Weights of a small text-conditioned image diffusion model: norm groupnorm, activation relu.
Rows from block 10 of the denoiser of a small text-conditioned image diffusion model, named by matrix and row number. Each number is 128 + 32 x the weight over its row's rms, rounded and kept within 0 to 255. All counts start at 0. After the name is the row's rms in percent of the matrix's.
Before each channel's rows are labels from the 100 images, of 14976 (inputs lightly noised), where the channel reaches its highest value: "colour at peak" is the nearest of a few named colours to the mean colour under the peak. Only what is clearly more common there than usual is listed. The data: photos with spoken descriptions (Open Images, Localized Narratives). In brackets: how many of the 100, against the usual share in percent.
# convs0: first 3x3 conv (model.decb.0.0.convs.0.weight, 192x384x3x3, each kernel summed), inputs 154-230

colour at peak: black (100 vs 13.7)
convs0.86 103 [154 137 154 122 112 127 204  44 101 124 135  78 125 128 115 113 122 104 156 168 173 111 130  96  87 140 140 142  92 143 104 219  81 238 157 119 118 142 106  86 105  92 113  61 168 108 118 124 138  97 174 210 121 191 135 115 153 128 195 138 210 122 112 118 132 114 107 128 118 121 128 113 152 132 121 146 101]

colour at peak: black (43 vs 13.7)
convs0.83 107 [ 78  94 118 139 143 133 130  76 144 131 131 150 136 146 141  93 156 101 107 147  81 151 124 141 136 172 185 119 140 116 132 133 102 133 155 124 129 199 108  96 150 128 125  91 186 136 166 121 131 109  96 119 183 204 109  94 150 146 140 147 183 134 136  90 133 151  83 140 128  78 142 117 124 140 148 133 118]

colour at peak: black (85 vs 13.7)
convs0.62 093 [122 121 127 130  88 100 166  76 176 117 142  96  87  97 171 189 110 121  95 128 131 134 101 120 134 112  29 119  98  75 150 140 165 141  89 131 167  39 124 141 149  91 119 168 177 130 125  92 135 132 101 150 178 135 101 112 132 103 157 168 137  84 104  77 114 190 137  88 122 135 118 109 122 124  85 130 122]

colour at peak: grey (63 vs 35)
convs0.16 092 [131 139 157 147 145 140 142 134  97  69 110  93 136 137 127  86 148 136 170 168 142  74 121 118 180 110 100 143 116 149 170  89 108 117 160  67 129  96 141 183 151 119 106 167 131 119 168 106 105  87 111 112  57 103  91 121 134 130 120 184 127  73 126 180 147 108 130 172 139 142 128 196 116 129  95 131  94]

colour at peak: grey (64 vs 35)
convs0.190 092 [141 127 159 146 105 110 127 108 134 125 129  94 133 154 153 108 133 175 145 116 153 127 169 141 160 120 186 136  91 141 160 171 111 134 187 142 127 138 123 113 234 125  86 148  60 112 149 102 126 158 154 136 161 154 170 148  89 202 114 172 108 164 143  78 121 201 150 128 118 127 113 141 106 125  69 153 120]

colour at peak: grey (62 vs 35)
convs0.41 079 [151 165  97  94 114 134 105 110 152 149  85 114 126 123 101 142 101 135  69 151 153 109 129 123  87 169  98 131 154  89 116 153 107 180 158  97 126 167 106  95  90  99 231  92 140 102 111 231 141 131 122 129 102 130 111 132 145 124  82 113 149 178 174 145 116 125  81 154 115 108 162  72 103 177 131 140  98]

colour at peak: black (47 vs 13.7)
convs0.58 096 [137 133 131 117 131 125 144 137 100 128 122 114 127 137 141 107 151 139 100 117 166 117 125 126 111 127 160  98 121 135 107 176 167 127 119 112 136 124 145 103  93  74  79 148 134 119 176 120 156 137 198  76 135 123 175 118 103 118 170  44 146 146 149 144 112 224 116 107 118 127 102 130 123 153 139 123  75]

colour at peak: brown (62 vs 31.6)
convs0.37 095 [116 126 100 137 161 149 127 125 114 100  94 113 129 127 159 134 129 138 199 134  87 145 119 122 109 157 159 117 119  90 154 162  95  84 104  95 102 166  80 113 137 113  82 157  44 145 140 166 134 160  99 211 116  85  95 142 137 144 113 188  61 117 140 134 157 167 163 159 115 116 186 153 116 158 127 125 130]

colour at peak: cyan (25 vs 1.1)
convs0.25 090 [131 108 127 130 152 118 130 229 101 175 112 129 131 150 145 180 145 127 101 138 129 158 110 125 115 113 167  83 154 107 138 139 153  41 108 151 158  85 106 138 106 127 123 133 150 103 108 129 160  86 135 120 128  89 118 144  52 198 153 188 111 196 145 124  99 100 139 135 125 154  83 104 178 131 124 122 112]

colour at peak: black (41 vs 13.7)
convs0.42 108 [133 126  91 142  86 145 147  58 121  89 137  95 134 150 150 127  87 137 101 151  99 127  92 126 151 129 111 125 104 120 115 201  69 174 168 128  66 187 141  87 139 141  97 125  76 151 107  99 117 120  86 146 165 103  93 160  92 117 126  80 140 187 108 143 124  88 175 128 126 107 101 183 171 121 137 125 124]

colour at peak: white (25 vs 6.2)
convs0.60 103 [144 172  98 134 130 147 150  76 133 205 134 140 134 107 167  56 112 166 152 132 134 153  90 125 144 136 142 148 153 126 125 134 122  82 149  94 122  71 139  59 135 118 236  69 116  99 135 194  80 134 175 144  40  69 121 136 143 130 134 179  89 130 128  91  78 122 114  86 151 154  90 115 165 103 159 112 113]

colour at peak: grey (60 vs 35)
convs0.170 162 [107 160 138 166 140 125 109 114 124 178 123 160 123 122 127 155 130  97 106 121 130 150 106 121 107  93 119 118 130 146 146 125 133 104 129 155 157 125 101 129 154 126 158  30 132  96 221  69 176 140 150  45 189 125  75 110 121 158  96 108 141 101 114 151 176  82 159 166 149 160 145 136 134 146  93 129 136]

colour at peak: pink (29 vs 9.2); white (27 vs 6.2)
convs0.29 093 [110 168 121 100 130 110 120 124 132 142 137  84 138 106 176  62  85  45 161 145 103 140 107 166 162 113 145 146 120 159  79  71 124 156 180 121 115 179 148 141 156 125 211  86  89 128 128 139 130 112 180  12 169  77 142 192 136 128 181 136 142 184 157 140 196 112 145  80 162 164  99 119 137 127 100 141 121]

colour at peak: pink (34 vs 9.2)
convs0.157 098 [122 127 117 130 105 145 136 100 116 143 149 118 161 107 137 152 164 141  88 137 141 134 156 121 127 122  87 114 123 171 157 124 114 149 123 123 127  34  61 100 151 151 182  63 127  98 109 120 157 146 106 157 102 129 139 109 129 119 155 170 111 138 163 123 155 111  79 121 104 122 171 182 112 160  86 100 109]

colour at peak: black (42 vs 13.7)
convs0.90 074 [130 139 135 165 142 139 134 168 176 177 132 114 151 136 121 114  75 115 101 123 133 165 135 119 131 123 122 150 117 126  95 131 126 168 135 178 123 136 109 143 227 169 188  94 117 116 172 143 115 129 148 117  53 109 144 134 140  60 135 152 109 121 124 161 133 170  84 136 140 161 102 255 148 124 104 133 102]

colour at peak: brown (60 vs 31.6)
convs0.162 121 [138 110 116 164  77 113 138 101 126 255 119 153 128 144 102 131 109 142 112 142 101 132 113 120 125 128 129 159 167 153  91 115 129 143 126 148 108 160 148 111 135  67  67  56 160 191 102  85 107 133 182 149 140 166 167  81  61 179  77  93 104 150 192 114 195 122 126 190 131 136  38  50 148 133 138 136 136]

colour at peak: pink (25 vs 9.2)
convs0.146 095 [119 114 195 144  40 146 173 196 131  76 107 121 103 124  91 142 154 108 156 169 132 138 126 140 186 124 135 106 121 127 177  86 128 168  94 146 180  89 121 111  97 129 119 122  65 127 135 107 157  98 141 115  67 117 155 210 166 159 144 141 139  86 162 148 103 187  96 138 151 158 112 138 197 145 219 139 158]

colour at peak: grey (71 vs 35)
convs0.35 136 [165 122 172  95 108  97 106 133 127 165 114 111 128 127  86 123 151  94 121  80 126 115 124  65 127  86 146 150 137 118 103  84 132  69  86 107 161 115  94 143  96 140 148 134 190  77 112 183  85 125 143 119 189  95 122 165 107 121 114 201 113 111 139 163 135 137 158 123 112 133 167 172 127  96 124 116 103]

colour at peak: white (32 vs 6.2); pink (25 vs 9.2)
convs0.111 090 [129 134 107 167 127 117 159 145  94 155 123 137 136 120 191 140 135  77  69 148 173 127 121 160 144  97  87 184  73 139  43 127 159 190 115 103 150 117 107 142 175  65 136 103 166 145 109 142 107 109 106 150 121 137  95 164 125 186 117 112 164 172 121 100 120  99 159 156 168 188 211 107 170 152 121 132 144]

colour at peak: cyan (48 vs 1.1)
convs0.74 095 [145 109 195 122  96 135  92 127 124 215 105 128 142 161  94 110 130  91  76 104 152 153 139 130 102 115 211 149  88 117 113 141 141 105 112 161 164 150 132  85 188  57 111 170 102 146  68  71 114 140 189  78 108 124 132 154  92 159 107 122 135  94 135 169 111  85  87  84 109 129 117 174 103 126  71  90 170]

colour at peak: pink (26 vs 9.2)
convs0.99 097 [140  87  99 132 160 140 132 194 123 134 119 117 146 160 126 137 159 174 136 147 144 101 156  99 115 114  52 101 137 136 120 148 128 161 110 134 145  76 130 114 102  31 134 187 170 115  75 171  83 158 178 147  83 118 158 156 117 176 136  56 132 148 109 159 102 201 121  97 116 147  96 210 148 112 155  93  84]

colour at peak: white (33 vs 6.2)
convs0.171 106 [107 148 135 126 175 122 165 145 138  95  99 147 131  92 134 156 160 126 136 102 130 126 134 163 108 143 114 182 145 158 139 152  99  90 108 141 152  60  95 100 159  47 132  93  51 102  56 155 114 187 152 196 119  99 118 118 169 194 133  96 125 134 135 143 224 105 126 170 178 101 102  96 113 133 128  72  97]

colour at peak: cyan (46 vs 1.1)
convs0.28 129 [133 129 135 157 155 121  84 122 121 207 152 132 145 157 111 157 118 104  73 142  97 119  98 108 154 122 148  67 107 139 155 172 160 207 185  90 138 185 110 133 179 144 127 100 148  96 121 111 142 136 140 128 134  88 134 137 143 164 108 117 122 104 160 130 131  49 184 171 152 155 179 117 117 143 126 143 186]

colour at peak: grey (61 vs 35)
convs0.122 112 [135 108 126  85 102 110 147  89 150 132 105  74 125 127 102 137 103 130 126 138 134 153 155  85 137 140 109 101 146 131 119  98 133 121 132 119 104 130  98 123 116 122 155 163 255 144  98 130 125  99 157  67 158 101 127 126 102 140 104  91  80  80  60  96 131 109 124  99 101 135 123 214 134 131  88 132 190]

colour at peak: pink (31 vs 9.2)
convs0.130 079 [138 149 135 144 159 156  93  99 127 226  95 148 135 126 134 129 115 144  97 123  95  91  95 136 121 120  95 128  83 116 108 154  96 130 188 152 185 148 130 106 185 162 162 164 140  69 140 172 130 117 169 119 150 166 142  94 126 107 111 143 155 115 157 126 158 107 173 123 111 145 101 185 140 143 150 129 126]

colour at peak: brown (64 vs 31.6)
convs0.22 081 [134 139 127 100 170 125 107 149  94 165 143 144 129  94 141 152 198 105 171  92 108 131 112 141 141 156  68 102 162 130 155 154 161  54 123 104 132  96 154 128 155 128 122 129  99 144 156 182  84 152 101 175 127 142 103 166 130 131 175 128  74 168 157 156 159 178 204 132 126  93 142 139 151 128 163 154 115]

colour at peak: white (46 vs 6.2)
convs0.93 101 [125 164 135  85 195 150  78 155 156 114 186 131 128 126 155 176 133 135  74 102 143 112 136 150 116 124 152 137 157 131 117 116 113 119 108  99 119 165 150 130 121 130 125  94  90 144 157  86  65 120  84  99 115 133 127 150 103 145 104 162 104 119 112 158 112  85 105 126 111 147 115  54  99 109 158 122  78]

colour at peak: pink (28 vs 9.2)
convs0.118 099 [133 101 163 102 115 139 120 167 117 134 110 115 147 120 110 153 133 124 202  98 116 115 149 162 158 108 121 118 141 118 161 129 141 112  62 112 120  88  97 150 119  94  95  73 200  94 168 150 135 145  96 130  89 146 124 156 108 126 127 119 123 143 107 155  96 166 155 171 147  93 148 111 146 142 165  92 131]

colour at peak: black (66 vs 13.7)
convs0.142 095 [105 137 128 108 113 129 114 117 154 108 120 120 134 149 110 151 153 104 116  78 127 127 136 120  92 167 118 137  93 101 127 138  94 120 102 134  41  85 165 138 175 127 120 131 146 159  98 133 124 124  60 121 195 118  81 115 173  83 154 159 173 170 131  93 141 131 114  73 153 153 110 177 103 137 155 153 128]

colour at peak: grey (60 vs 35)
convs0.185 108 [111 144 134 116 125 135 137 180 147 102 128 119 120 126  98 149 101  77 136 100 153  86 150 157 132 127 108 159 138 154 110 130 133  89 204 139  77 157 102 153 137 149  53 110 177  69 130 124 138 147 203  96  91 128 143 124 121 121 145  48 108  82 131 110 160 163 128 182  80 112 102 138  88 128 129 115 137]

colour at peak: black (33 vs 13.7)
convs0.136 094 [128  76 155 113 122 111 124  71  87 174 139 126 137 117 105 151 104 162 136 108  90 133  89  93 153 129 116 109 132 153 160 208 125 236 150 151 122 161 113  91 162  82 109 158 151 128 137 131 137 118 218 197  92 120  73  81  82 168 143 113 115 149 134 125  82  69 178 149 105 129 127 158  89  89 146 108 148]