{"padding_mode": "reflect", "attention": true, "upsampling": "nearest_conv", "lr_schedule": "cosine"}
Rows from block 9 of the denoiser of a small text-conditioned image diffusion model, named by matrix and row number. Rows with one number belong to one channel. Each number is 500 + 50 x the weight over its row's rms, rounded and kept within 0 to 999. All counts start at 0. Numbers have three digits each.
After each channel's rows are labels from the 100 images, of 14976 (inputs lightly noised), where the channel reaches its highest value: "responds to" is what is common among them. Only what is clearly more common there than usual is listed. The data: photos with spoken descriptions (Open Images, Localized Narratives).
# convs0: first 3x3 conv (model.mid.2.convs.0.weight, 384x384x3x3, each kernel summed), inputs 288-383
# convs1: second 3x3 conv (model.mid.2.convs.1.weight, 384x384x3x3, transposed, each kernel summed), outputs 288-383

convs0.138:538521496491542514559560479481526452466485517568536553514576518476452519604466544508447478515469416473624466566418562488475565443501533533461407565534562559449535561522476549531435539535629494486490537461444580448535492596505624510497504484463545512560452460506467504511532606546511463449
convs1.138:496645435530523546503484473409423474496488478528458488533486450452449524482501430455479471477513429439462497528546503514518492552455531586495510488516459419441451571442596494462499573620462539487471453475543624548401408452562440509527495502460448501551474510476513493506463503509445502563
responds to: text has "wall"

convs0.351:462515487519436425526502606574452470574420470563507509569562461483354530439452506453467515460454414446510437451466532502558474519493529498379510581638465447564474512364467576594499530552436488447469478445464416472620526619522383472499612575488423508470502487457521475499476544511562422450
convs1.351:485468552517463505548557482445566489488449510496522534436451490430513406505506548527430459485348498500487525460487515463632465418540470452501455507439489411563465501476473568467494462571535581502498520557550514591545456539488565524517494406518492453487542609505463512460480397577406440510
responds to: text has "table"

convs0.144:432501495514435458441499541449517458573572479504407526592391458538414525446487479486474532585534483529604446602500523601577528567539476441447570495504532509499487552544451527544555536598532478518489531531433517502496511550464537502413512539625558469566549513604470463457507591487524547449
convs1.144:443377453489494483571492481456542510568468488584461460438401518559607472526472547482514581533526485414478438424491470488527496474574545474530410513467530478523452483449547471565499467473385520524532536429514534529547484605544504484372459429617479434415516583435395477553429418382626435524
responds to: text has "sky"; text has "trees"; text has "grass"; text has "buildings"

convs0.267:486459544529509499520507546440419402512593517444447530546503369425542571569548446544313534536562505485566536595472570462432526534501507509496579480537534445421536510496545451572462521533548478431532456468647501429483489630432448446542500557532517476479464488471500497529480476474537477462
convs1.267:520540509382472416478579454496573396532526490454433434485536477516431475516518426458551483481458501517568542493560433466421506541557469538453592475536490507537494563421495512485501537550575456467493532475527577541492514449419465413477504460554588609513524484551362449406500582484438519373
responds to: text has "sky"

convs0.68:482478530478450439504562488581465463549456510481561628514513449523479469526490509564448475481504458486449523555685508504471566563477580554445548413616395541495452527487535505489431466473474424543533401488461473513408488463588551527473596527442547418467494545574566549516592547493520519537
convs1.68:496480479571474500410547492523578498456440507529465381558495435444546459414489446527506456521450483422490542461466585482552464430457398491547428461465467437484552537459567466454521528488501516501481525476520426491443487488453511460571543487565493554444526417569497512451467496587450474473
responds to: text has "people"

convs0.290:458562446383481492527624486488570486532429491476472599460460457472528441466392493533432575522532506650511490538475533600476527496492506501474430440508501502516630497508538708489457443540559495526573502460474439583522440539515506457530524468489560452442519514535421549464560476473530469556
convs1.290:489507485518387532580574496460491489481599506464586459550480551516555502505498568511489494527469438555506495542468508432502552522547444424513495513370503453480535495542590509451561675512443586502499493528570446542477461497509464484546546532522540544473543480583551502513492493520408519578
responds to: text has "people"; text has "standing"; text has "wall"; text has "sitting"

convs0.379:538543378465547528494491517530488481614386469493433506391467585554457499493400455497484483479551481433550370556489501489497457478481411553431565432463514455580449565542509461482544502514444593472470518571536478497547439508518478511511614528485415480428530504597595434534454553517498464530
convs1.379:479516399489604506539518555514551457446498486568509465410505505464469539497438613478549517522453485420496457541490541515469516484493400502471511462528428521600445480501433569454522503527458477567461603502508524582447504546539577538582479431503484484514565441593479533490466437463514476440
responds to: text has "grass"

convs0.219:493465469442421523537586527531405467451480482510446676471483502506490507507414490561441582508341445464513495555467567485461545552497505504489395457482501519440377548482560518491494542494465541493511467504532497615511494573600521535591478399535568527409548487473484504390549466524576574578
convs1.219:484427439550543547480515472516625516445446430463541451528516402471603489500453492507485462566525507455521506557498469438530515518556491483538546455504507501541515454451425521451523450582433483462556486431617351403543532479498484448428548523485441578505557496506494414572502552535469492598
responds to: text has "wall"; text has "table"; text has "sitting"; text has "holding"

convs0.72:463499428553463563474503500428534466483488499464513496577478495430500455497460459527436450511499553501527506492478515572486461527485480525457454474460477477439479449511596497517492506455538438432538522449552536619490569705521558537467604515493508468466501534540574506522524483456436570430
convs1.72:506578503513540485536538524526562465525458478498491410429476613481454584538468481564506462583507613618552506483510540567492444532473439413563582511562491460519528502563499426589468556465472477479470513515534484476338561628542514461468537518529519538484513566435488494499464487501464467495
responds to: text has "people"

convs0.6:576444436444549553527519448515497557521384552496470463513491524505596515536505483533575449528453495390540501475594520489552505573435525470533621451493513370584440447511495546526431476456560519535373481458475544527519539559521571485522486469504489478502502481534503481540465462519488537442
convs1.6:557546516453583520424422508509544570454444583459556467483473440508471501477443563463497503651548592485457576445436515540532439576463501490497529555641555440486495482446482509478582538449493483517408469522483542561495568463495471529442567556489504555451478546521494403528457538547567556434
responds to: text has "white"; text has "black"

convs0.59:508478456435425580421511557486451500496444475480393549513566578519400520471600459529464447552409464499479526437498435401418487638436522516497498558519611553501503481486473485590565452538496491548431524429498515627498453491429493557596553424498485511479477529446480504454504505493430531438
convs1.59:485525452478642438558485498535507515522551602546542525564577512499493562548511527478506434414485533415510570434523511611571544532509509567647566522516527450461430532423518493414537534545512542513572542421494496416507449453482564529371514630467570478438435573479533581641474432502546489578
responds to: text has "table"; text has "woman"

convs0.355:521461479508538463542470454443479536539529524414576540529385473526504440518444477481488514421618468546464408499495499535572499464579445503380529487490558422559413508524473509490397496460419517451461553492525524471456458549443472455449685482526470520350507457505524508449483596523464503545
convs1.355:509556556453529533494501501541556542438531498507486479490534506452479550331540547472589504502556499617466501470481448397491503483396530514404436415490451564494549457495436487486586467461529419518476458545556481541486526595410418505502385393533521498427524549476498604409561541479572430405
responds to: text has "grass"

convs0.111:561461496495401431450586456534512458533396511460494465453496442475432488445504462496525563486414475611369482562488517464469395492498520519572583459585455572481571470381489527524519577461517406425430501464523434513471533531476426500423517463520485465563547488475539535449435441495463513406
convs1.111:448530557483463473496542493505471543561392551503529409410456588510484525601583490493517467524555500483559493434498475555489550612451477338451566461455486474460547486508559518462452495577440527598411568558562431453485480549529552574504557486519476532402482519594476498467605525472467584542
responds to: text has "sky"

convs0.189:511431473474483506467459516568498458564407485512442592488471483495511520434377506536521469436466475487504512489565453453529483556535510446521479421483386502567605466502415444472559450502418532494613443539433435494405505493556578500451526414498579546514608524530581492591523465518487392505
convs1.189:546456474546526492456443506427468553549556511508491432521437519488586516448520517599495437555508507549447465584518477484522491499459489472447508460534492574576594553491499500521530483516502574594554463465507423422528518392462416489431481608509595538446490464460463480492576505549464448514
responds to: text has "standing"; text has "wall"; text has "sitting"; text has "people"

convs0.108:504529485526382446582568468370580429541464484498488521451576454491542447498507502473554461545531523552490552567425552454567569486497459540516519571457515515522546452628449498609467471559434485555502525532489548552542568439497433488471497453503554467480490566529529492497489432487519434511
convs1.108:514609511577543533436517508480571553472443473561442456490442562442485478522469475517446539561508494483534489448498573500495446489484493506443428560530448596610491532428535581550541606564559522443485545516525498563512467590406445528498481544516471604456618482590516457510633472503532497540
responds to: text has "people"

convs0.272:560387548485428428557532568559450397472483482424388415509491536455444524468478517549443483509519485468449448498417445505484457514529598525454534506525538614523432515467492477547481562555480493509507509568550451447527520577506462483474490516513602581542565465546450531494468469518527499474
convs1.272:501555558504501532421553513490496456499527480552497562548521504462609517422474593508470575483538519465550570522523495535380530472527438529455490608440493509499406519503543543385516502425448485419450505447401534548504550418496548495570477417446520510575569456474574434448494440548547535581
responds to: text has "sky"; text has "buildings"

convs0.250:502523570576489501583544525504468484527571420542449462478485493447548507489518491452408519468404525514500527522479554491453530504500578517486559551515553507482523560482523545580531508403492481506504506539491510479445492495572526514453601498475461597485538480480529475426423466411527535419
convs1.250:520546525515468448538493493423518430404462463520470472567549581487455495555477510524546581503523458504452501564457563486469447552485560593550527448431476479520491553549459538445517598458413437520447456555491531413549472547467517482472458481496489430587374519538491496406498543570601506430
responds to: text has "grass"

convs0.19:490522533483516581561564471583479493476535526436513462498518543438499427422595486448586495509544407502481433499461431394446556521559488504484410416454480475474470464436523568568512488441551503417436501455489494460535456554586372529538574483524535490534492529587530469455474499431504558524
convs1.19:492484569506474513469517478492424494521607527437416464511481468347477454514460539595547518388455462471364532539516490455528396436474590570552508411404512495516458413538424420483579535471441439570515455507487460457530495440424492474516457475514490511405487555496412527553526398487565424498
responds to: text has "white"; text has "black"

convs0.289:525459514460527546484562463513491585479397554464445566510509526516420452412579478485482485568564557497492506499478477418436562493582468380540620544477589534470515494548469529519518476448560496553518442517576446501522465563500444499531493511554401460530555482515555454533436497480427532533
convs1.289:544475511432519603511469526460512440540476522550442471519555508465487501528486466559497540520545511458593599536467437470463465465396535566467582430425451498498424508553472567554415416469522506513503583508481441443458443504424532491402478547446532553322505487623469462521578555569469461505
responds to: text has "standing"; text has "table"

convs0.134:524507492594477486412583504532424495562416492461596571443494521502428569488483586402433557473492456552545422567519490539426425485437590536479536513551421562483599482484521462514476527552521467524546497555483518611608434398580427560492445393546423456466447534640523510474461500556515516579
convs1.134:465426519456550498427530527509504550499336430511480525467548492539539486491462449535564538417576519589528589551483462481437451484538456465544506423468574571560556587519495484487545544487502529524484495522363607517536479503512590449499565590431477469563579503476491538507441487416495501409
responds to: text has "wall"

convs0.233:509591516544619525581505518520499543459509475499534421482492486418518482434490557513515477518493480480560515557473539526474457485453464570477571384552552499430497469488452434485508385592485501447519537478519597516502561477421392456466526646445586563564437528437502499473558552497552443445
convs1.233:582556544550631493485534537512416607514369590549517437511475444449425453581479560516482481461550478551504502524473535533509526484461432522436570558432535505440466408549548503536474491468553514494538491430393418500514441491476437409534454469508499479498572558411534383479465524470423523555
responds to: text has "sky"

convs0.125:539497514579459562472574570450590513521443511498376489657547500437486519539508477526493549557491582578486461462503442520468560567440460582466536484467468502593417525457506452537481507452526398472515452453559528428538498538549535484474535528594547457539565472377461529533505479522492323448
convs1.125:447461514474451485514436496537466513523500569556500437467507453472515559448443552524468522447485534431427559492556512447550491539493511497359455496539513520519529520470514526462550493535436399600457491465536523579456428421599491498483520531611449506506527565464579501519489441526466494525
responds to: text has "people"

convs0.221:491598553431571460352524497519477513496480505482519368543494508488421508514510474539523461522504527567511469478475565455493519543454533504446529533535481486471563467438407487527505508486521492442521475474506575478518508502448394425466433634482534535588462485399560552420572592491540399446
convs1.221:447502462484583505478540531521464506387463535472561420551502450485528580460534444488474587468463498449522505427566483526483589521519468581572562494539470527540587427507612560509453537597465486552555561509441479564533480505577522478489485629566499487494590467464502602498540467414484440526
responds to: text has "sky"

convs0.304:511466542454467553441435497505544431465512460494488453526386590454571438608586464505498464546520441513504501407434477471562544520495474515464521608497551408512477559408387580521471536519489530541488462525570573554479509554441542515609536498483476473453470454436566498460471476515471442494
convs1.304:633400445463536451392552484442523543541552460512503499484436541460558524489543573540645554506512533429435503511362458455539536513483502514445528498612505531489571485516430435517460506475547481564574602498477590532566502421459502490567508507498408481505490486431444444490509502467503518513
responds to: text has "white"; text has "black"

convs0.87:535458525546582594595508504554526438469543536490570415570504558513469538538531506498427469519544491493533510587495539498521397629477444457525549536450515532544419487461494429566452458514387450453536524522399467531470510490480461501494521499515566498407441530411486555503525519547467515472
convs1.87:651460490444507489553550537505407431494590506491477473514452522483406487530359465638534419478442538528402515605477527406560539462434537520424469520505487562528400549459518522536546500436534482495565471590512535557514515467530541480507499471461546581471388548504486541512462471460500482455
responds to: text has "white"; text has "black"

convs0.171:475528444411488557593488595451474521512452544514481532454487460459515555420509528522434530521465421437557495527525498502448500583485442536449519523511527544451528512486559555582541509442477460529541481475572544570486468505621511493598484444451401468554470530550570469515504528539493502545
convs1.171:590542476523434494526462453471464490450505485547570506495552484508462480503445487547377495471504558464480479554483461484548584525428551552464468518504550517493448478552469506511551440438509518359489525493427420518554433527422574567511481387584549445430484538398479509513472502538510463486
responds to: text has "people"

convs0.191:516439510540466515476528495467534485554451527445469536474492473460511481475518468524590495451501464580419487560577514372503517493538506453552537390482494484586500518504481487529514488470633472496493489493447475450485515522523543527421507489530574519525461492589368473463453486507527467544
convs1.191:484463417473581579552494554450604611501603608475474537531510513483480491462516494492451519542430472469479473460454524531454387485517546470542565578423427492506609540500547493419530533622511538537564480496437512511459511507489504537509460626439572451474618537466488471505507525487468463521
responds to: text has "standing"; text has "people"; text has "sitting"